{
  "train_examples": 61751,
  "head_dim": 48,
  "qk_norm": false,
  "moe": "top_k",
  "patch_size": [6, 6],
  "positions": "conv",
  "optimizer": "adamw",
  "steps": 28500,
  "lr_schedule": "cosine",
  "final_lr_fraction": 0.1,
  "warmup_steps": 850
}
Rows from block 3 of a small class-conditioned image flow-matching model, named by matrix and row number. Rows with one number within an expert belong to one neuron, the router's apart. Each number is 500 + 25 x the weight over its row's rms, rounded and kept within 0 to 999. All counts start at 0. Numbers have three digits each.
Before each expert's rows are labels from the 100 images, of 14976 (inputs lightly noised), where the router gives the expert most weight on average: "colour at peak" is the nearest of a few named colours to the mean colour under the peak. Only what is clearly more common there than usual is listed. The data: crops of objects in photos (Visual Genome). In brackets: how many of the 100, against the usual share in percent.
# router: router (model.blocks.3.mlp.router.weight, 32x128), inputs 0-63
# up: expert up (model.blocks.3.mlp.up, 32x64x128), inputs 0-63
# down: expert down (model.blocks.3.mlp.down, 32x128x64, transposed), outputs 0-63

# expert 3
colour at peak: grey (77 vs 33.8)
router.3:518511514512509524508512487515503522518522527513515517517474506499518515479518518532522521443510476514499515507518535517512518406460470508517531499479508521537506507495518506531541506588512516
up.1:514521479515492502518499475487513500500519482465456491508468506482491503494461515471525497468428521510551533502463509494490467569514545531550484454521484489506492502516486491539476499504494481
down.1:484524501487499499476505559495481501502463510536530501517480481494495495495451518483488493519430506500449532498522426513511467537520491544558500525535525492545494502514512500509502487501500510
up.2:479477493505509515484469530475465533491465490526490523510512495431482536469474466517502538473538503543463476471496487510488524485487506519529505429446455518483514494511520499554520491522508460
down.2:495489509492486466505481562517550454488532502476509493519455513539491467511488472507491528490533462463535492516510571476506543512497513525535505549533546514493489500518480519545476493535491528
up.3:517510488489467513478495484527468536496521474478525485490503515486497505472536505532504491549476481480483480508505511539483502566462505448448486440499510514509458508452506491490493458521471470
down.3:492505507517522481525498502482536476505475512511471509494517487535492499497533512520493507559475432515521486494502505468512506437530481457458536592513495511480519508458497485508496530541511520
up.4:490524516488501476495513503474495516533501516501511516507463423501511513434514500532525476552499479484481506498482523532527489459507476497478516496430509521519535531512520517491524492509504454
down.4:488487510488489463472488463461507524507496529504510525521483485482491494476490500476531541497496542462450483488487426523535524531550488509529486488448489475506494483482511508512493498487492451
up.5:497529477493497465483506489506527519530554502505449511479519481483512495487538501514474553495504519487488479488516504498509506520473483499486560559490522514514508512497498491455483503444503506
down.5:500521539506504534525502538498481501480445496511541509477485479530512527514542510483526565466492470530514492490488527507505492478486559475505595447529470515545499523492512503446511488473506483

# expert 31
colour at peak: white (64 vs 5.3)
router.31:542483543512505496519505404521515508496480498505530486495538508510524516480501522485510490547493473506506520526509486491502483497455477504496525491512485518412458510511513512518489513454529501
up.0:469505480491486493456513520465520493519475520536483492492461485504504485468518459476501520491502481499476480490487529513511488489482466456485500461525484507574502505535507531504460506517516464
down.0:509544509511504514532513502475499528466500537527501504508480475530471481494496513514482512573523445496520455512476457496507498546509494444495524518495535490510484543527495511477474450519500509
up.1:466505439508475501502457523506527501539525481487504502479505516513494469477484510461502507461468485534497501492505494525524484473553497505499503487480512507574485507498499477482476548511481483
down.1:469526460503500505478498492458504522522492549475487489466557460507488473499483509552514508533518490494552498476471544526519492478552498497456474503496497467453497493488497547485523490565490506
up.2:498516433470494485489506544470515472518507486469484479496459514497478472454484479460464509499505494468557536476473544527468519515514508518516530480499483495556528512547500511484488480497497532
down.2:496460531508483508457482427504476538518493525472503531482486510490504476484508512429497497502492527477504471448544515521484518520505515469462518508470470486507503509489470455517542498514493509
up.3:554527448517494505490466526472445473489521503511500470512494502503496487472464495482463498490511473501486481484503519493493557490531488490513499527509518493592521492494478525459497488495489485
down.3:523510480489521500485504452540495479529512448485504523501546524474477499532498481469517507511499500480468511472561477507506510451479507524492474494546457482451507493503511541515526485450527477
up.4:461510448513494513463493512499503494545538493507532479502460513512544457466468483489493516471511482486499479486485518527501527492517500477467494502484498503590483485481480507490473506500506494
down.4:545489432503473512526460533494508496492519544469498527501443456497485525529497520534502503468506476532543490481483533513512459489528527510491453464508509458518476501490510490488509505465517535

# expert 10
colour at peak: white (58 vs 5.3)
router.10:525504517517491494487511456516509523510528503495536500511506512560513508481513526466496487468517483491512535549535472514518493500483443490509519526515490512422478532506499559475489514497514504
up.0:478487447457488459502483530504461499504471467505501464497475509476541490451500512476509518521537518484523519467498483513520480497531481518518485507517494487561478508499495476541493496513489526
down.0:503434481488484498517472485511477553524474521493468475478497517552503532493489495498497534501488458504494493501509529567510501543522511538516516552467516481571535498500514535514504502545491495
up.1:498515486466466482453515468491476495498538508465535504481517503487502492497491486528437556468497533489494526487489535490487508455515489458548545488500507494540489516494487479474498504425509497
down.1:498509506522541518526513527494522495501463502523445504488451493516484508516498500505550542499489510528503520516480463513517479508491509463573499501524497496527507518491514520485499491554492493
up.2:489500449532505453478490529517540484503526475473487477526450529529515522470504519494518493474501480472507473504480534506522508533530508511497448486465496488569489529509519486494479463525466494
down.2:500512506504544495494504527504475502499460528472494494465519493495479537512526513496449508479546535501546521471531559476513502485482501498445556492532491516493499492505525531488490497529457492
up.3:496509506497498521480487488501498509555505503515506468487457502514536517460517517522475528532506502524503497488495474503504543522469550485491462515486511489474459522524491490520499504496513491
down.3:487510482497480493488521491514494501490496490488494502509489428488523474508471509512498514530504504522476529480512484479491497604587516536487511492495499513601483492491484539510495494561487511
up.4:522504488530453489496484485512500497511509451448499475504489507532522492496466491463511466477468444514478480504507529511505495493534481505473507487408497526548476500488464459472474462486462497
down.4:477446519510530502517481524537463486503484496429482463516466503466507499493496493500491470477520514479557492517463559496517531504465488464468471526579520476488487508516485493489469456527477562

# expert 1
colour at peak: white (28 vs 5.3)
router.1:521512518501503507495479433508489510495514511491509493491465494509500474490519489462488492443516485501511531522515484509525502447507501485500455546469473508423447523534498547465476510469495466
up.0:488494434513496526521475533493500457448523490478529460481508489485498458488472470460472487467514477479474486483478473514473471484513474497510509476472473493533477507462460450500480501499498481
down.0:531478484502505528462485543479525497477521498481477476478515445536499489524494519515469493471540470568458499469498516505454490499511519476471484542541487486510482518533511513492506478459480452
up.1:432471460482512474476501530494469482498527447493475516454513487467462530457489498466495478465505461462473469506515509493490520491474522495495508497530520471524493484502497476492504487486486497
down.1:476513478494523501508508541513490501499506477531500511454513528466518514498483515512506450411504498513519557490493478507478473584566486523517532505484489513492478516466515514509525496519498485
up.2:498508488511452517493535515514499509526472489448494489452523512534564494487537496463528537479522493460497479494515470493533500477488455482482511459475506474521486514515563507493504462552462503
down.2:499517438511523529511515480464494510485507494503530484534411531507453498497550503516491520497529481498503510506474557471498482504521533492496496501536494522615499501495512498502497464531472502
up.3:504455481526496536469457544489500500506486485494526473497528514529510539477529514462474498488493482513488520495526482437473463496483460483504456483522436496518478515499491485501499528508521524
down.3:503462505464503479534466495510496519499506517505483526499465467486501457490534512480528500512501485488519523492461493552508474529478538491508470495500555496507510515522505567495504480497491493
up.4:482502487520489489542515497488539498482525493525512494495440483489482514495498480498501423532490518446524516465524551491494486506559471484499488512406509487539524505519484490456509512461504482
down.4:534494518480498509467493554519472500507481513462463520503527464506485484496520475487511420528506501548494498520463560510500505563507519476492454460593511485511501512525506540471496479481505514

# expert 18
colour at peak: grey (66 vs 33.8)
router.18:510520512501496503524500525501509493514522489533502496522499497529505512454492508483503476431473483509524513495498471501490511414601496510516527549531513487450501515526487530467516514497528497
up.0:479478459504482504487516467523514485504503501487526491492480495490502496465495480463457514446498507505509460486516404454506484463524483490543524478539491488545511499498501491531495535524495491
down.0:492491483482487458465488473473545483485508498520504502493510525504491448500519500513517488522518449475520508487492627499510470485502498469482540569537498501513528501484490496505493494479494477
up.1:509502494479522555516479502508465488485483502494524508498480495546499507503475515474508480465505509494521506517517517496496445477491506548526460525438479490564495422485495480484470514518523518
down.1:477514508523488464492501532455543506491505489509478485523499498459505502501477531488481485503491551505459526478476464490501472546468487545531494449558519495516475450482511493479496505525483503
up.2:495495501544463484477521507503501480508479509489467499527474480532506519491469495495502461558478504553504533495449472485520510493503536553451459475514484473546533457514474469494519509520505483
down.2:501485488480528511507507509503488527506499497487508488531528503455517490470490478490481459542486485424501517499533493512463518525481476553463487554469505473601487494509511514463500490475496541
up.3:518469495505506498506477558538504475502483515474499543455533495526491520440489494496448473454464460512491511531519499515514493512499476520517503443519477538484480461516520508486492503592514489
down.3:497502507525497495490500537472514473502496499470498506509522413518483507510497511502505534534524569490511506500492483507496507470526499473519427481491509513576512532513507554507500496414492489
up.4:515547500464532480522529501522493501517509476485499518500500481504486433487465473523545491511509497478539469483461503543492491511505506504489496499493584480532477501474515474484488487516506522
down.4:506548472530489530491510460469497499493476519508486487508489509493478568544476492506462496505500491511457475531545466461493491475463491486493514517511415475506516509478509467485510506468501486

# expert 16
colour at peak: black (69 vs 13.6)
router.16:514502500501505504502517489517505494507499507519500509503480344513515517535509511488507505521512496489485501533504502511524502434533476501503514515497501512562508509516508540496520511488510505
up.1:498492495496541490490488511462493501477464502508519504491490501470508490521483480465500502555519515477492507488475415492490483496503481515496512486477472479464490480530501454523474526495487479
down.1:492506488493513492492496519495499504487505503494499495500533347498506504496499513513490509514509472499503489495494566502487510522549483498502511493500494507537496501495501502509497503489501493
up.2:501490472462459493456499475493525536486542496495487509491457518501524527485498518483497561537522478517526511540511525463494443506511538529476516514471534539511502494462461491514476478502499451
down.2:497491538560528507547510536514489464517474494514502480489566495495514470496494501468506540510512499466478521457519513529534449507503456517481522496538474535534477496467522496519513522481507559
up.3:508478399501501501499490481515492497477485506489490501509515408499476504518501494448483488492505471492494498494493492494498496465492502495500480494486484488569448499489498519504487493462494497
down.3:498497540496495499499496557491494484487488512497494496495505372499497499504504510475503501489497485513498510501496524495495514506431495503510478512504501499382502515499504542514493505548504495
up.4:496490477478485497511484469516500492475499478489497485495352514471502482514492497478499491529478501490494479489512493498494499489512401494517443466527495498497465484492489464465476480458489513
down.4:502499509500502495488496471478495498494484504505505497497348473509501498504502504492504507531494505505505505497492504496504512464539567494523434531467490498485493497508491455473500493529502502
up.5:484535498499520481519485477495528468510491506484539495493503521534470425468484539451508482492500534505561502485477501468518466516498505481501501500502554469504509557513449498477462555481515532
down.5:523533519496476515495490496495478536499494506505456503496493504461468567508499534443491488530501419503453501505525483530489471488421493483492510498488451473510486552505553483473529458500487469

# expert 23
colour at peak: brown (73 vs 33.6)
router.23:502506526497532502510511492500496525482490518488492490474481457476500483449515514503503486578514459474487487524523593504498482544460522483499465520438482512513492509486520508524502488413494517
up.0:500528457528513517505498575506502519532500522504511523531434516497524526554529519495515532489497478518499535493522487508506507523481486500515534492498507522478529510511513546556531496437517517
down.0:505503435494493501501504575518501501506495503483508508514465565510499490494482507536492483491487544494505497506512545496494486515518454499492516527519505505597505505504503519511504491596504505
up.1:515518481496472509497521497517489517487525493475520480537458512517489513510499528483459506505474511484558532530497498501495476520488466479514472520565527497501519498498490517462511492525502503
down.1:505523522510536508511510514493504486519487521522507515510558435480497486476505523472547507550467544521447507503502427503516480534478534477501474475467458487494505490492505496465530503521516520
up.2:473510509503491479497487498482494485517460487555480506512496513475484523511491470500500502517513510546482513461477487468508514535512521514505529487491500477509523504540460513463502540494556458
down.2:522513507496499505478491535499508509486532496446518493508540531522494470517484480483513497501509541459519541525508500513482531539563497518524493479506485480484472511535527498462484464500431524
up.3:493458515495526494513465531512510475506480533499459520451476497501532488463492455512502485514506494496479462496497502463502469525505524578481487497498471485504470498499505494445480525498554460
down.3:517478482507489497490495495468488518504499463513536486461532523502528515518503464495485489493516483504510450503508523542500473520500500554487492508481497477479541514495494506439522470469448543
up.4:508478469485515535517471471508511458492496492503500508517514522522504493531476491471471516424494519509551499490507447476473485556520510543524486502551483481520491444496515504522472503503510557
down.4:488482525514491481495494517500496515512492509491500494519473440495500506496476502462507519484508559488456489489492401517501506530524472537515487484460500483552493463490503475507507485489490460

# expert 25
colour at peak: white (82 vs 5.3)
router.25:484510513476506497487485462484497506495505485516458492493479575501494487461493513519502488453481508494495447499465448496484510516480489497474516493495488497425477491507483445498490484590487493
up.12:570510472494514515520541532517500495490477507538513517503484504518505525456428467507515519514521467446490529477551531526480495542503492491500521494520467493510497517473540513494499518477472516
down.12:431509512501501488478547486500504493492512504461504494501511515466486482520435455515484514513505460545521535544464496479513501533508502488496528519484525486480459524469460498507516471520538495
up.13:510474528502497493493488474482500498480496492492497489490434484500503492482509484503470480534519533520486502500511505468524491633502515489500542452482469491490474500510485500492465515504510479
down.13:500508492500498503501500497507503509504503500500497497504405537497506499515490490512480521436491497490506505490510523480512505469410508494485487479491491505561497494480486503522486508446503485
up.14:491484508500486502504494483517493482493501498502485482489598507483494480479504489505487502445486504524495492497502439486483518596537493491511495445565499504480486491475483474517479498510492524
down.14:495512473505496498521505528536497492505501500499497496500598560501510492510496509509499501510507489496503509501513590493496484501413471514467553493534492497571511506503492470515500503485490528
up.15:512474507499526498530515519528515510438450485492519491475484508487483506444492455471486535509483485460493537536493530503497501521496489569493502510482520487514544491464515536467482498476537510
down.15:485467492510480507483538502466481499553534491498485499483489480494496493516513482483508527494492489541493528489506515496471523499517504575498525496516466501463423500481499530494515496523467490
up.16:520507430496490492487506515503487495475497497481498498479501545503514489414486493441486494475504501512504506512521477500492480513505487483499495498494498490527455494502508511499485510507506492
down.16:504504493500508504497494589510504498491497502493506508495484485493496505491508496497500496505507537475503493503498508507499490523555483485487494512501493499396507509493519533515507497456503504