{
  "dataset": "crops of objects in photos (Visual Genome)",
  "cond_dim": 192,
  "targets": ["object"],
  "lr_schedule": "cosine",
  "warmup_steps": 850
}
Rows from expert 27 of block 2, named by matrix and row number. Rows with one number belong to one neuron. Each number is 500 + 40 x the weight over the matrix's rms, rounded and kept within 0 to 999. All counts start at 0. Numbers have three digits each.
# up: expert up (model.blocks.2.mlp.up, 32x64x128), inputs 64-127
# down: expert down (model.blocks.2.mlp.down, 32x128x64, transposed), outputs 64-127
up.2:498502443499463499536513469502477471415499465482489531533476570520524534502436489491424532477490441527521566524516421525444463469433587522526497515523513457478462484544498545477477460548514446
down.2:497493506493502471487477485500490496495507512492503474500490516501504494510473472520496561535498516532475515533500527494510489499488503495517479507535499542483500522446487462491528491507521537
up.3:474506497494488537517494506541512516526514519507542530510495448512507516502510565464368519492505464526531515446498498526526490526521510536534515501578512408480501488464506649463512525513483472
down.3:481507524483502521511494570517531515505467473532517552472533484479465477480514516496564535482499498485472505500496467534470534547497536516463496543471478539465535487471524583508484476532481485
up.4:450504532548508456512528474523470529575499528486458526539483484446466437484531513525469498477521448457479470517505545524516522510475481508471419461509500520499463394566461520484511524562456476
down.4:528505475503526494512524534481548474530481507533519537502518506495412514457562522500572486464464501461549412530500483518471504471429508497507490509553530519500490449533487540493487447507555507
up.5:408457514487488410447447479448534512452432387547439531478353411405457410445470477537485509451500493482477516474427456500486483507438489510474456441496481495470374451481435512434448525409438496
down.5:542472462458486473560497531467462491532518524551519497498474466507571504553436502478596549537495498547465487440527417526448498528579475539484508538458508531446475510518515481552481486473436536
up.6:515582460551551501514486535545481484482506505523487591481502524507516471524499494561438461552505493494366496473546546497457493499485557464520558493474532650476464507451525443533451508527515482
down.6:533470485519513495494518356486491488478530505483483579520487348514550512503491481464456540422494494522635541533518520491517502497473538491513508474500525388428374521417467404467517534503509474
up.7:489496517495495463496484473490440435523494490485444524520484494479480483506414490497560456480474504485437550495518510475477490525490473517486483492676475549506481462403490430485488491481522463
down.7:622471484526514555511519447413667567412542545505521479586488439519532549597688447468401520461471548542505423447500561516555527454481421414442460497422481349518407486528498452539517539460562403
up.8:490499451500446558532499506457540536550489545494537556479489507501467518498486498424501480510565489508539517498556455460510440500502541509458465525522505525483448536514482527543509467557444498
down.8:522509497501508497521454475533485497559490538526456558461513498527505481484487506456547470576488508455492466542497471497559424520480410478535537475568482534554492485525550539448528465503526555
up.9:483481533522457455554443494476465495481487439497544532467528481534463467491484521559497500502511469571490382407440480534512477391568569512495516518497519502470521452460470629524468470519518432
down.9:482490529515557543429500541536507438473489509494475481489492436505428509529501474404538530436512561649502514563515494458570502500475603478506469449476510462508449469473511573519450455479531423
up.10:488468485477522507472463485502473499524507504489468545496477575504494516503453488519519418502477477497493519504499499480454512523507497480521494479514487585489431496469521381505489487479501494
down.10:483496480505487472527537523500472473472493495487465519497497547511522520506515494490526758440514532480501460532498504479495469505502482497536523473578535545490550500611501664477498503510525527
up.11:501478550441533469525503494530475468496459443492493496491493445464512437489513463535464544477493476468528486496472500420492535550523498485495483446539463443502448456480491589416485499461443480
down.11:470481495474497500447525527518493495525506469526558382501510509475551501525479515443537530509544493507468493487555507526487514445485466472477524506578496461459542475535497603554492535512465530
up.12:526482471409456557540444513504513492507427490530486535525449483467531458539403481491534476531427470502507424463451496545517534539541539508558519478442461448497484438489516514537507502431505466
down.12:473491498482502489479488552489482498498508475504485415500541548472497518493505490522578394568517496479524474499473489513517472496527518528520530477473489472426558473491504528475540482507506524
up.13:513475506550464544526432486529478509508464531532474530472504533500428477500499481358479453485497490472499468541434477480474520452494537491509546495535483450505510528567476530530470504479524467
down.13:512497439544506442502458500449483486502478553464498479504480591488454468517580528601498415466504529549500532459513479525453491564493494512484534517609550582516577524524487564489480494530479512
up.14:444459587482458485493471472529488549458471448452517540461468460477482492465483429473495469487497514476500433481538452545413522494335397471560557524535554632477510405484474452449440455484487540
down.14:410545378471617500444471642450551394600505439535413480424551563500467526456465562458510536521491621441515617482451381394388446408731383483598687439722566576526537419476520453606430392535502611
up.15:500490466484489485502493492496499469509474478499495555478484491467497499500487501517488497487491520501506481482492493505486498483506456467474499481457494491504450510519527491531481473488500506
down.15:507459493505511449528506523496542484511494542476488450479527503524521534507511486510517484524514498490528511515508495496526485515456490523488493500485524509485516498481515512475508494516495515
up.16:454455464528451505518474520510481483526477482512521717479459614463501514516522499540574513504491519491491563459525508500496481502484459483504461484484529543478435472490499484455505494463473488
down.16:495531488484498548529510548523479490541530479496498652505516430518529533473470515447429573536499511490487584479461504526487516507572491545491527491532513583457455495534512551489531483495527491
up.17:506503510502509541523486505490464502539481503503467421476517523474465488494482508478452405488486507517514517488491527510520520496525499498538491477445514572450524515484512465486490476502517521
down.17:486498507491521509505497533502507519506498485515513429491516467491496490495502505566512478508492499486476510495510499514498509484487487506494490511517492446400501494506510453499494494509500501
up.18:560451515522514478470532487501611437471410459448468486462448374483516415491472431454479458448347490457553414447521483477563447505399555473453464529510484607494547530526510487482523516459518391
down.18:522519510515464458522493515481475466482496501495500419504527468508516489527481496518524413496460439502468526560458485502514538522527526476481417486534465450432487511543479400534514515479514515
up.19:584424582509459466503442457584498504527405473448460506492447479460482459528524419451463450522409507385454475456542464499504462512534585469434422481488495454470507475504532514400469536466448470
down.19:533474522527493521500482543464457494497478513502504434516490502481502475491470481428524437507463478520397472515477499514489485558518567506516431455443510539459511515513474489484472506507447459
up.20:412529437506495513505498557492454499498486511483501554496549534509491496483530504489636485509480481495553550461480473428494503480498492506450510493498481615440432516416457496502510476491469514
down.20:513515505504526495471489442487501489513503498506507630502496507472465513496521508482515404454517515475535484466487475498496489517521475502507520516492504475464486491535524494535508496496483506
up.21:554442508506489477526454534505471490508523550459550571475540508481481506553479512444457534356538482454410520417516482501465496507532470521449438496461520508427483465460512509468472489553474595
down.21:504511526501490500546513406515526478517473495476489530517514522504458502497519501533623490364552481475586487528544506544517473516447530518486492524455498554656489522506483505524509473490487545
up.22:580479553469505522412459478491565521518532512487433513505478498488416485536613480546591480486475447512482508523466498475513526431470498409540448471489485440484563484470519531519465551458503555
down.22:511515499494507500502507563512503490485502510503504486508507474489531491495529510387439449507494497491445516510470494483486511507522487481501502505475495504512503508431484462512512506514493478
up.23:488469510523551460506498507495518483480511525587526452546539515513507552472536488467430525502531503457455504536498477521536533498501511518530510482532529521552481499435465604505526497461475490
down.23:468494495486496484513494491500502499493482501480513440497488475488491489504499492520540465481467498527471493529533523513512497513476501499502469506550494535515503504490507492499485504510489524
up.24:489480519521492448501476473467511489487504466476495542489476563451494465524450432446539495444484465427483478487468498535495522521477502528476422550508525583525453528451503438558466433493534474
down.24:491533517482505510495484499495487490512503487506504533479511436486486515492498507430500459510482512481485568537471482486479497519513524510507532515392506679499452481475507435494498467483504491
up.25:452557376488518458520466486442508531524464412487477505488437521448475420471515506505498475497605508456551470522491437471429431380461419494472479498512473499499537520499473475479528501484506477
down.25:457475516514469524503497488506479468505466510490503511510504499478512473507496496444492440512539557486504481527478520486459520533506450503510466486485532502493488525475470415491503490490478472
up.26:498524472562470502488491301469513455487497502464533480504507527536535501455509465541454466548504486464570494486508483503460509488483468459467515476523541532472473515427484493526503461484467452
down.26:491494491501513530502503405491491490503493501502507593499509471499487501485526513524553401551508494490587477480490473507501493485481489504489502494512496566565472498560496467514498475482501512
up.27:525485445439536593443515478508401515534503441476484533554512522497463507502517522464507451470609536534504497481446523582477515554461546537546587474443502457505501499542481488431467494511542502
down.27:474505504461527498493466508507455471506496539469504484502497503519554498515524485481490467491538538515608527497531506507478482503519557493483452502458498595446486497535486501511538468473492506
up.28:515482486516491516497500470499479469481512499528516539497489478510512492503526497532498487496505488500496495478489496504499504484508506521486503492484500516500471479512493536513514481484492472
down.28:490491485493491517492501474509488513494492481478515528483517549465558505483508502482493484503522478510529522499470481517475485500515459518482515487485483517497525483497521492505508502521494511
up.29:478441457480512439519510387477445466534435489488462554423446516483490392472537525508521543461488529497498478497508496425494450488494479486433521398525451522448395418418469597427475520465382489
down.29:550506488500457468500480478479496500496502504486498552514495492478558554486457454411484573463546461452507485492499459458460464486514475522504508524605497399484502473564507547492480467468485577
up.30:490490498486475496454519517476417564508467516469524538495478520490560491475539479471482460515469513524532540442461440521489492422488519531491506545512493495484492489521536484419506485446521443
down.30:499495498500490534537511541530513445533462491490488536495508457532515516472479518479447438435493519511391440410528407476551452476498513475524506510575476567513459497462486536486479483509471499
up.31:448508501510501434551525369476502447526485471524501565462487533509467457522532552552494530446492526513438508455499501464506431466514498509452482453552468505471446441417503619465546537495378509
down.31:546493456529470485529543499490489483500528516474484589532467533519528536544500476420428522463493505515390465455527536447497468481487474473523522490685515422549528503527483580479524518478511553
up.32:533499487551526530488501499511487435515503422515495532489515398497481482478587533428458451501494547537451585480548605497485475557504418415509514515441459525471523529542523494535501543508483548
down.32:512501483505489521516492525484472525508504488509500414505494492488488489472499506496486484509466513454436475503484521509496506526482479522513479493422510502508476494495488509473506493522504503
up.33:485495522473511503485494500474542522503476476478448527471484416511483492462496466503543446455515480495440477497540499460466499496476518462491452472507518604491528529473519501536459507478481542
down.33:540526466485468467477472464488423514510473500499531476477506545490457453472513522498383432527514495485496581468470522488477498564567525531511449539350500210566466577498488516455448525546447521
up.34:493498506504397474582452507486345515453485516484457526547470451459424450455446493538454459473491525472505493474501483533476474515540474525495529492543482440493544480422515428472466463490532458
down.34:496506514522519528445515475487613489500463495507491478517485587488429499455538510248313408499492502425500511486466498431458509608473481444509504494322511628537553502480467513513500467519489458
up.35:446538529542488443455456522452569512447493484470499542463522494476447500465517547444578458494443579458509480594573521481529520477524518493488472493491532458542504490499534528503541517462485514
down.35:519502448528482503471488443485469443537528532492484577488455431497472518441492478431591390460489510501530498460503514474555482441453531531524495499503472501439435533450441465513545467453502530
up.36:506414502468513497511515493533597457496514440464519505543545473469532489554538532484490497527474467430545428469479503513524462428592424480440431502436467493484530518524486501530469484503519519
down.36:506514486480517469484481508485478472522490509462494531526511532510493534487504461472474529516489480494426514528475514527498478537521564518530500485479502541515526523541513462504502504462521522
up.37:527490543502462483516492468510530472503504557467536530481463349450511498480512491437463492472516450446511537490484496478464493515532432442523537442406487505514534477529522466541472507492463460
down.37:475485523509472489488518497515473513494505507492493475497502464492483511502469482340469470499505483497491511483475517505489500508487514513502501489454509590640480524534505506459490517503500511
up.38:420566461531507424427473499466512489373491495473522529491487514510437482448491470447479497590416612484412575619482516511495497479523519475517486465490510488534501500537494531548516475454550514
down.38:550481485541460486485525382472494502505513502487476585491503437524475536502489483411538395552507502490654529531506505480513484505503526501503515492564531460354434525525507586478500510496508515
up.39:470508467474533459450512570477516484466489505488571601492495521506435499515493512455522468575518574530385516564488500518494466501537547442440376508450481513498469486477533523536465508526461515
down.39:510482475490485479549507362488514498498498495499517588494502532504503490512529499488647452503493510514780487512502497503486504494499491500478497511460495490388505492650493527501477513525495490
up.40:457494468510486510491486502504525513506504505470534537477540522514548465535479479537474507515485522518473535487546500542531522515438476433469493507513512503468485503491553582467510479491479510
down.40:495462513524506472515504503525429526522491494526479471463513493498511497512452552523503435531493499543457474441494483509494501460548506481521438485531520535422516486510507482471495504509491523
up.41:482452495440519542452450498489434499511515444527523543513482445486469477497452501522536448470505445449518405504447518469476537431521487477527553510439473512511535470455502502437506510513541490
down.41:497539506475538488536472556514510497491505523491496445520482462495518497513496492391607464481476476484433516482518479505466490538521521492490555483458485482484473482437502465533499526490509516
up.42:519470543494472484468489481502463483521476502467493520495519431467495532534480490493425507504470511502455511559514507513515472494476488463486498503408509587494520479393472397473477518492499519
down.42:523493487488503514501504470497514488493506503475487556509500489480564542528517456544539575449509537516515515518497486474504499454517490513499499478671508683540503483557499617494508495470515498
up.43:477481507528526450512530470519450456452481546484511520570504456496458478471562532497500548477467508474486515489465457455563468482470516561479474498513464540554453495462466565472524524498387538
down.43:500493458471503518529492502516518444518488490478516469497489505468461488511467503470520551487473444499476505523482466507447474530519504512487479545589494556562493516490470558505477497499497479
up.44:458464470478464451494481553459467497487469444471489600498451491413494478426487490456606478480462476451472497452455466474476505464497482457443514485581476481539460454440429540471512456454429442
down.44:485504519491500485487501480519532508510479491540519611513499458514518458500499501430441420450543443485579529530518502498513498479477484479503522539577477537484500489582469469521468495507484475
up.45:474491500493464494492499482504467477522484518486502533516473501492494469497525487533486503446465505505486484483500501484496503477462485505499478468470484470489472490490497528479479511498468512
down.45:448486499487538537481505460538529508530484488508518474483526494501534475484534520498522504521512490494491518499518508536462527437528490496474504518522462537482519487525500518521487494531506451
up.46:485503504500505499505522515471493483508511509535512521491484521477512529485503493514512482497501512504508484496499468495476505518476515488480504497421506498503441499487494459495484507498528512
down.46:446530529517525592503489508507472513467478516562531541486493415464478550518466545477488503541480544495498409447411508457514467503464524457529472506579533486505421526540505495508531421485490558
up.47:442506453514501436493474523455457482438466511452551553467514425479493493424529499480577442517502512476556537482506471480497466473481493474453448542590491516520496500434518411474482440502472466
down.47:508490493498488493505494463495496478481508509484482552484477468511489506516481503514490323487523498518562468484524506492499490463459525509521519477530513483500475514568482442472496507480521527
up.48:509390391338531386401396470386435487423392388505404472379376519349429395436492388485444500493427509496518495436439487473406487478421521427430466415513436442480469403505434544373515481423477408
down.48:507480467500546537504521530444425496518500486533502398480506371479572513498555471506519491574539527522509464517455483504478506436484512526471524522381498480366405521626520434568547505465447516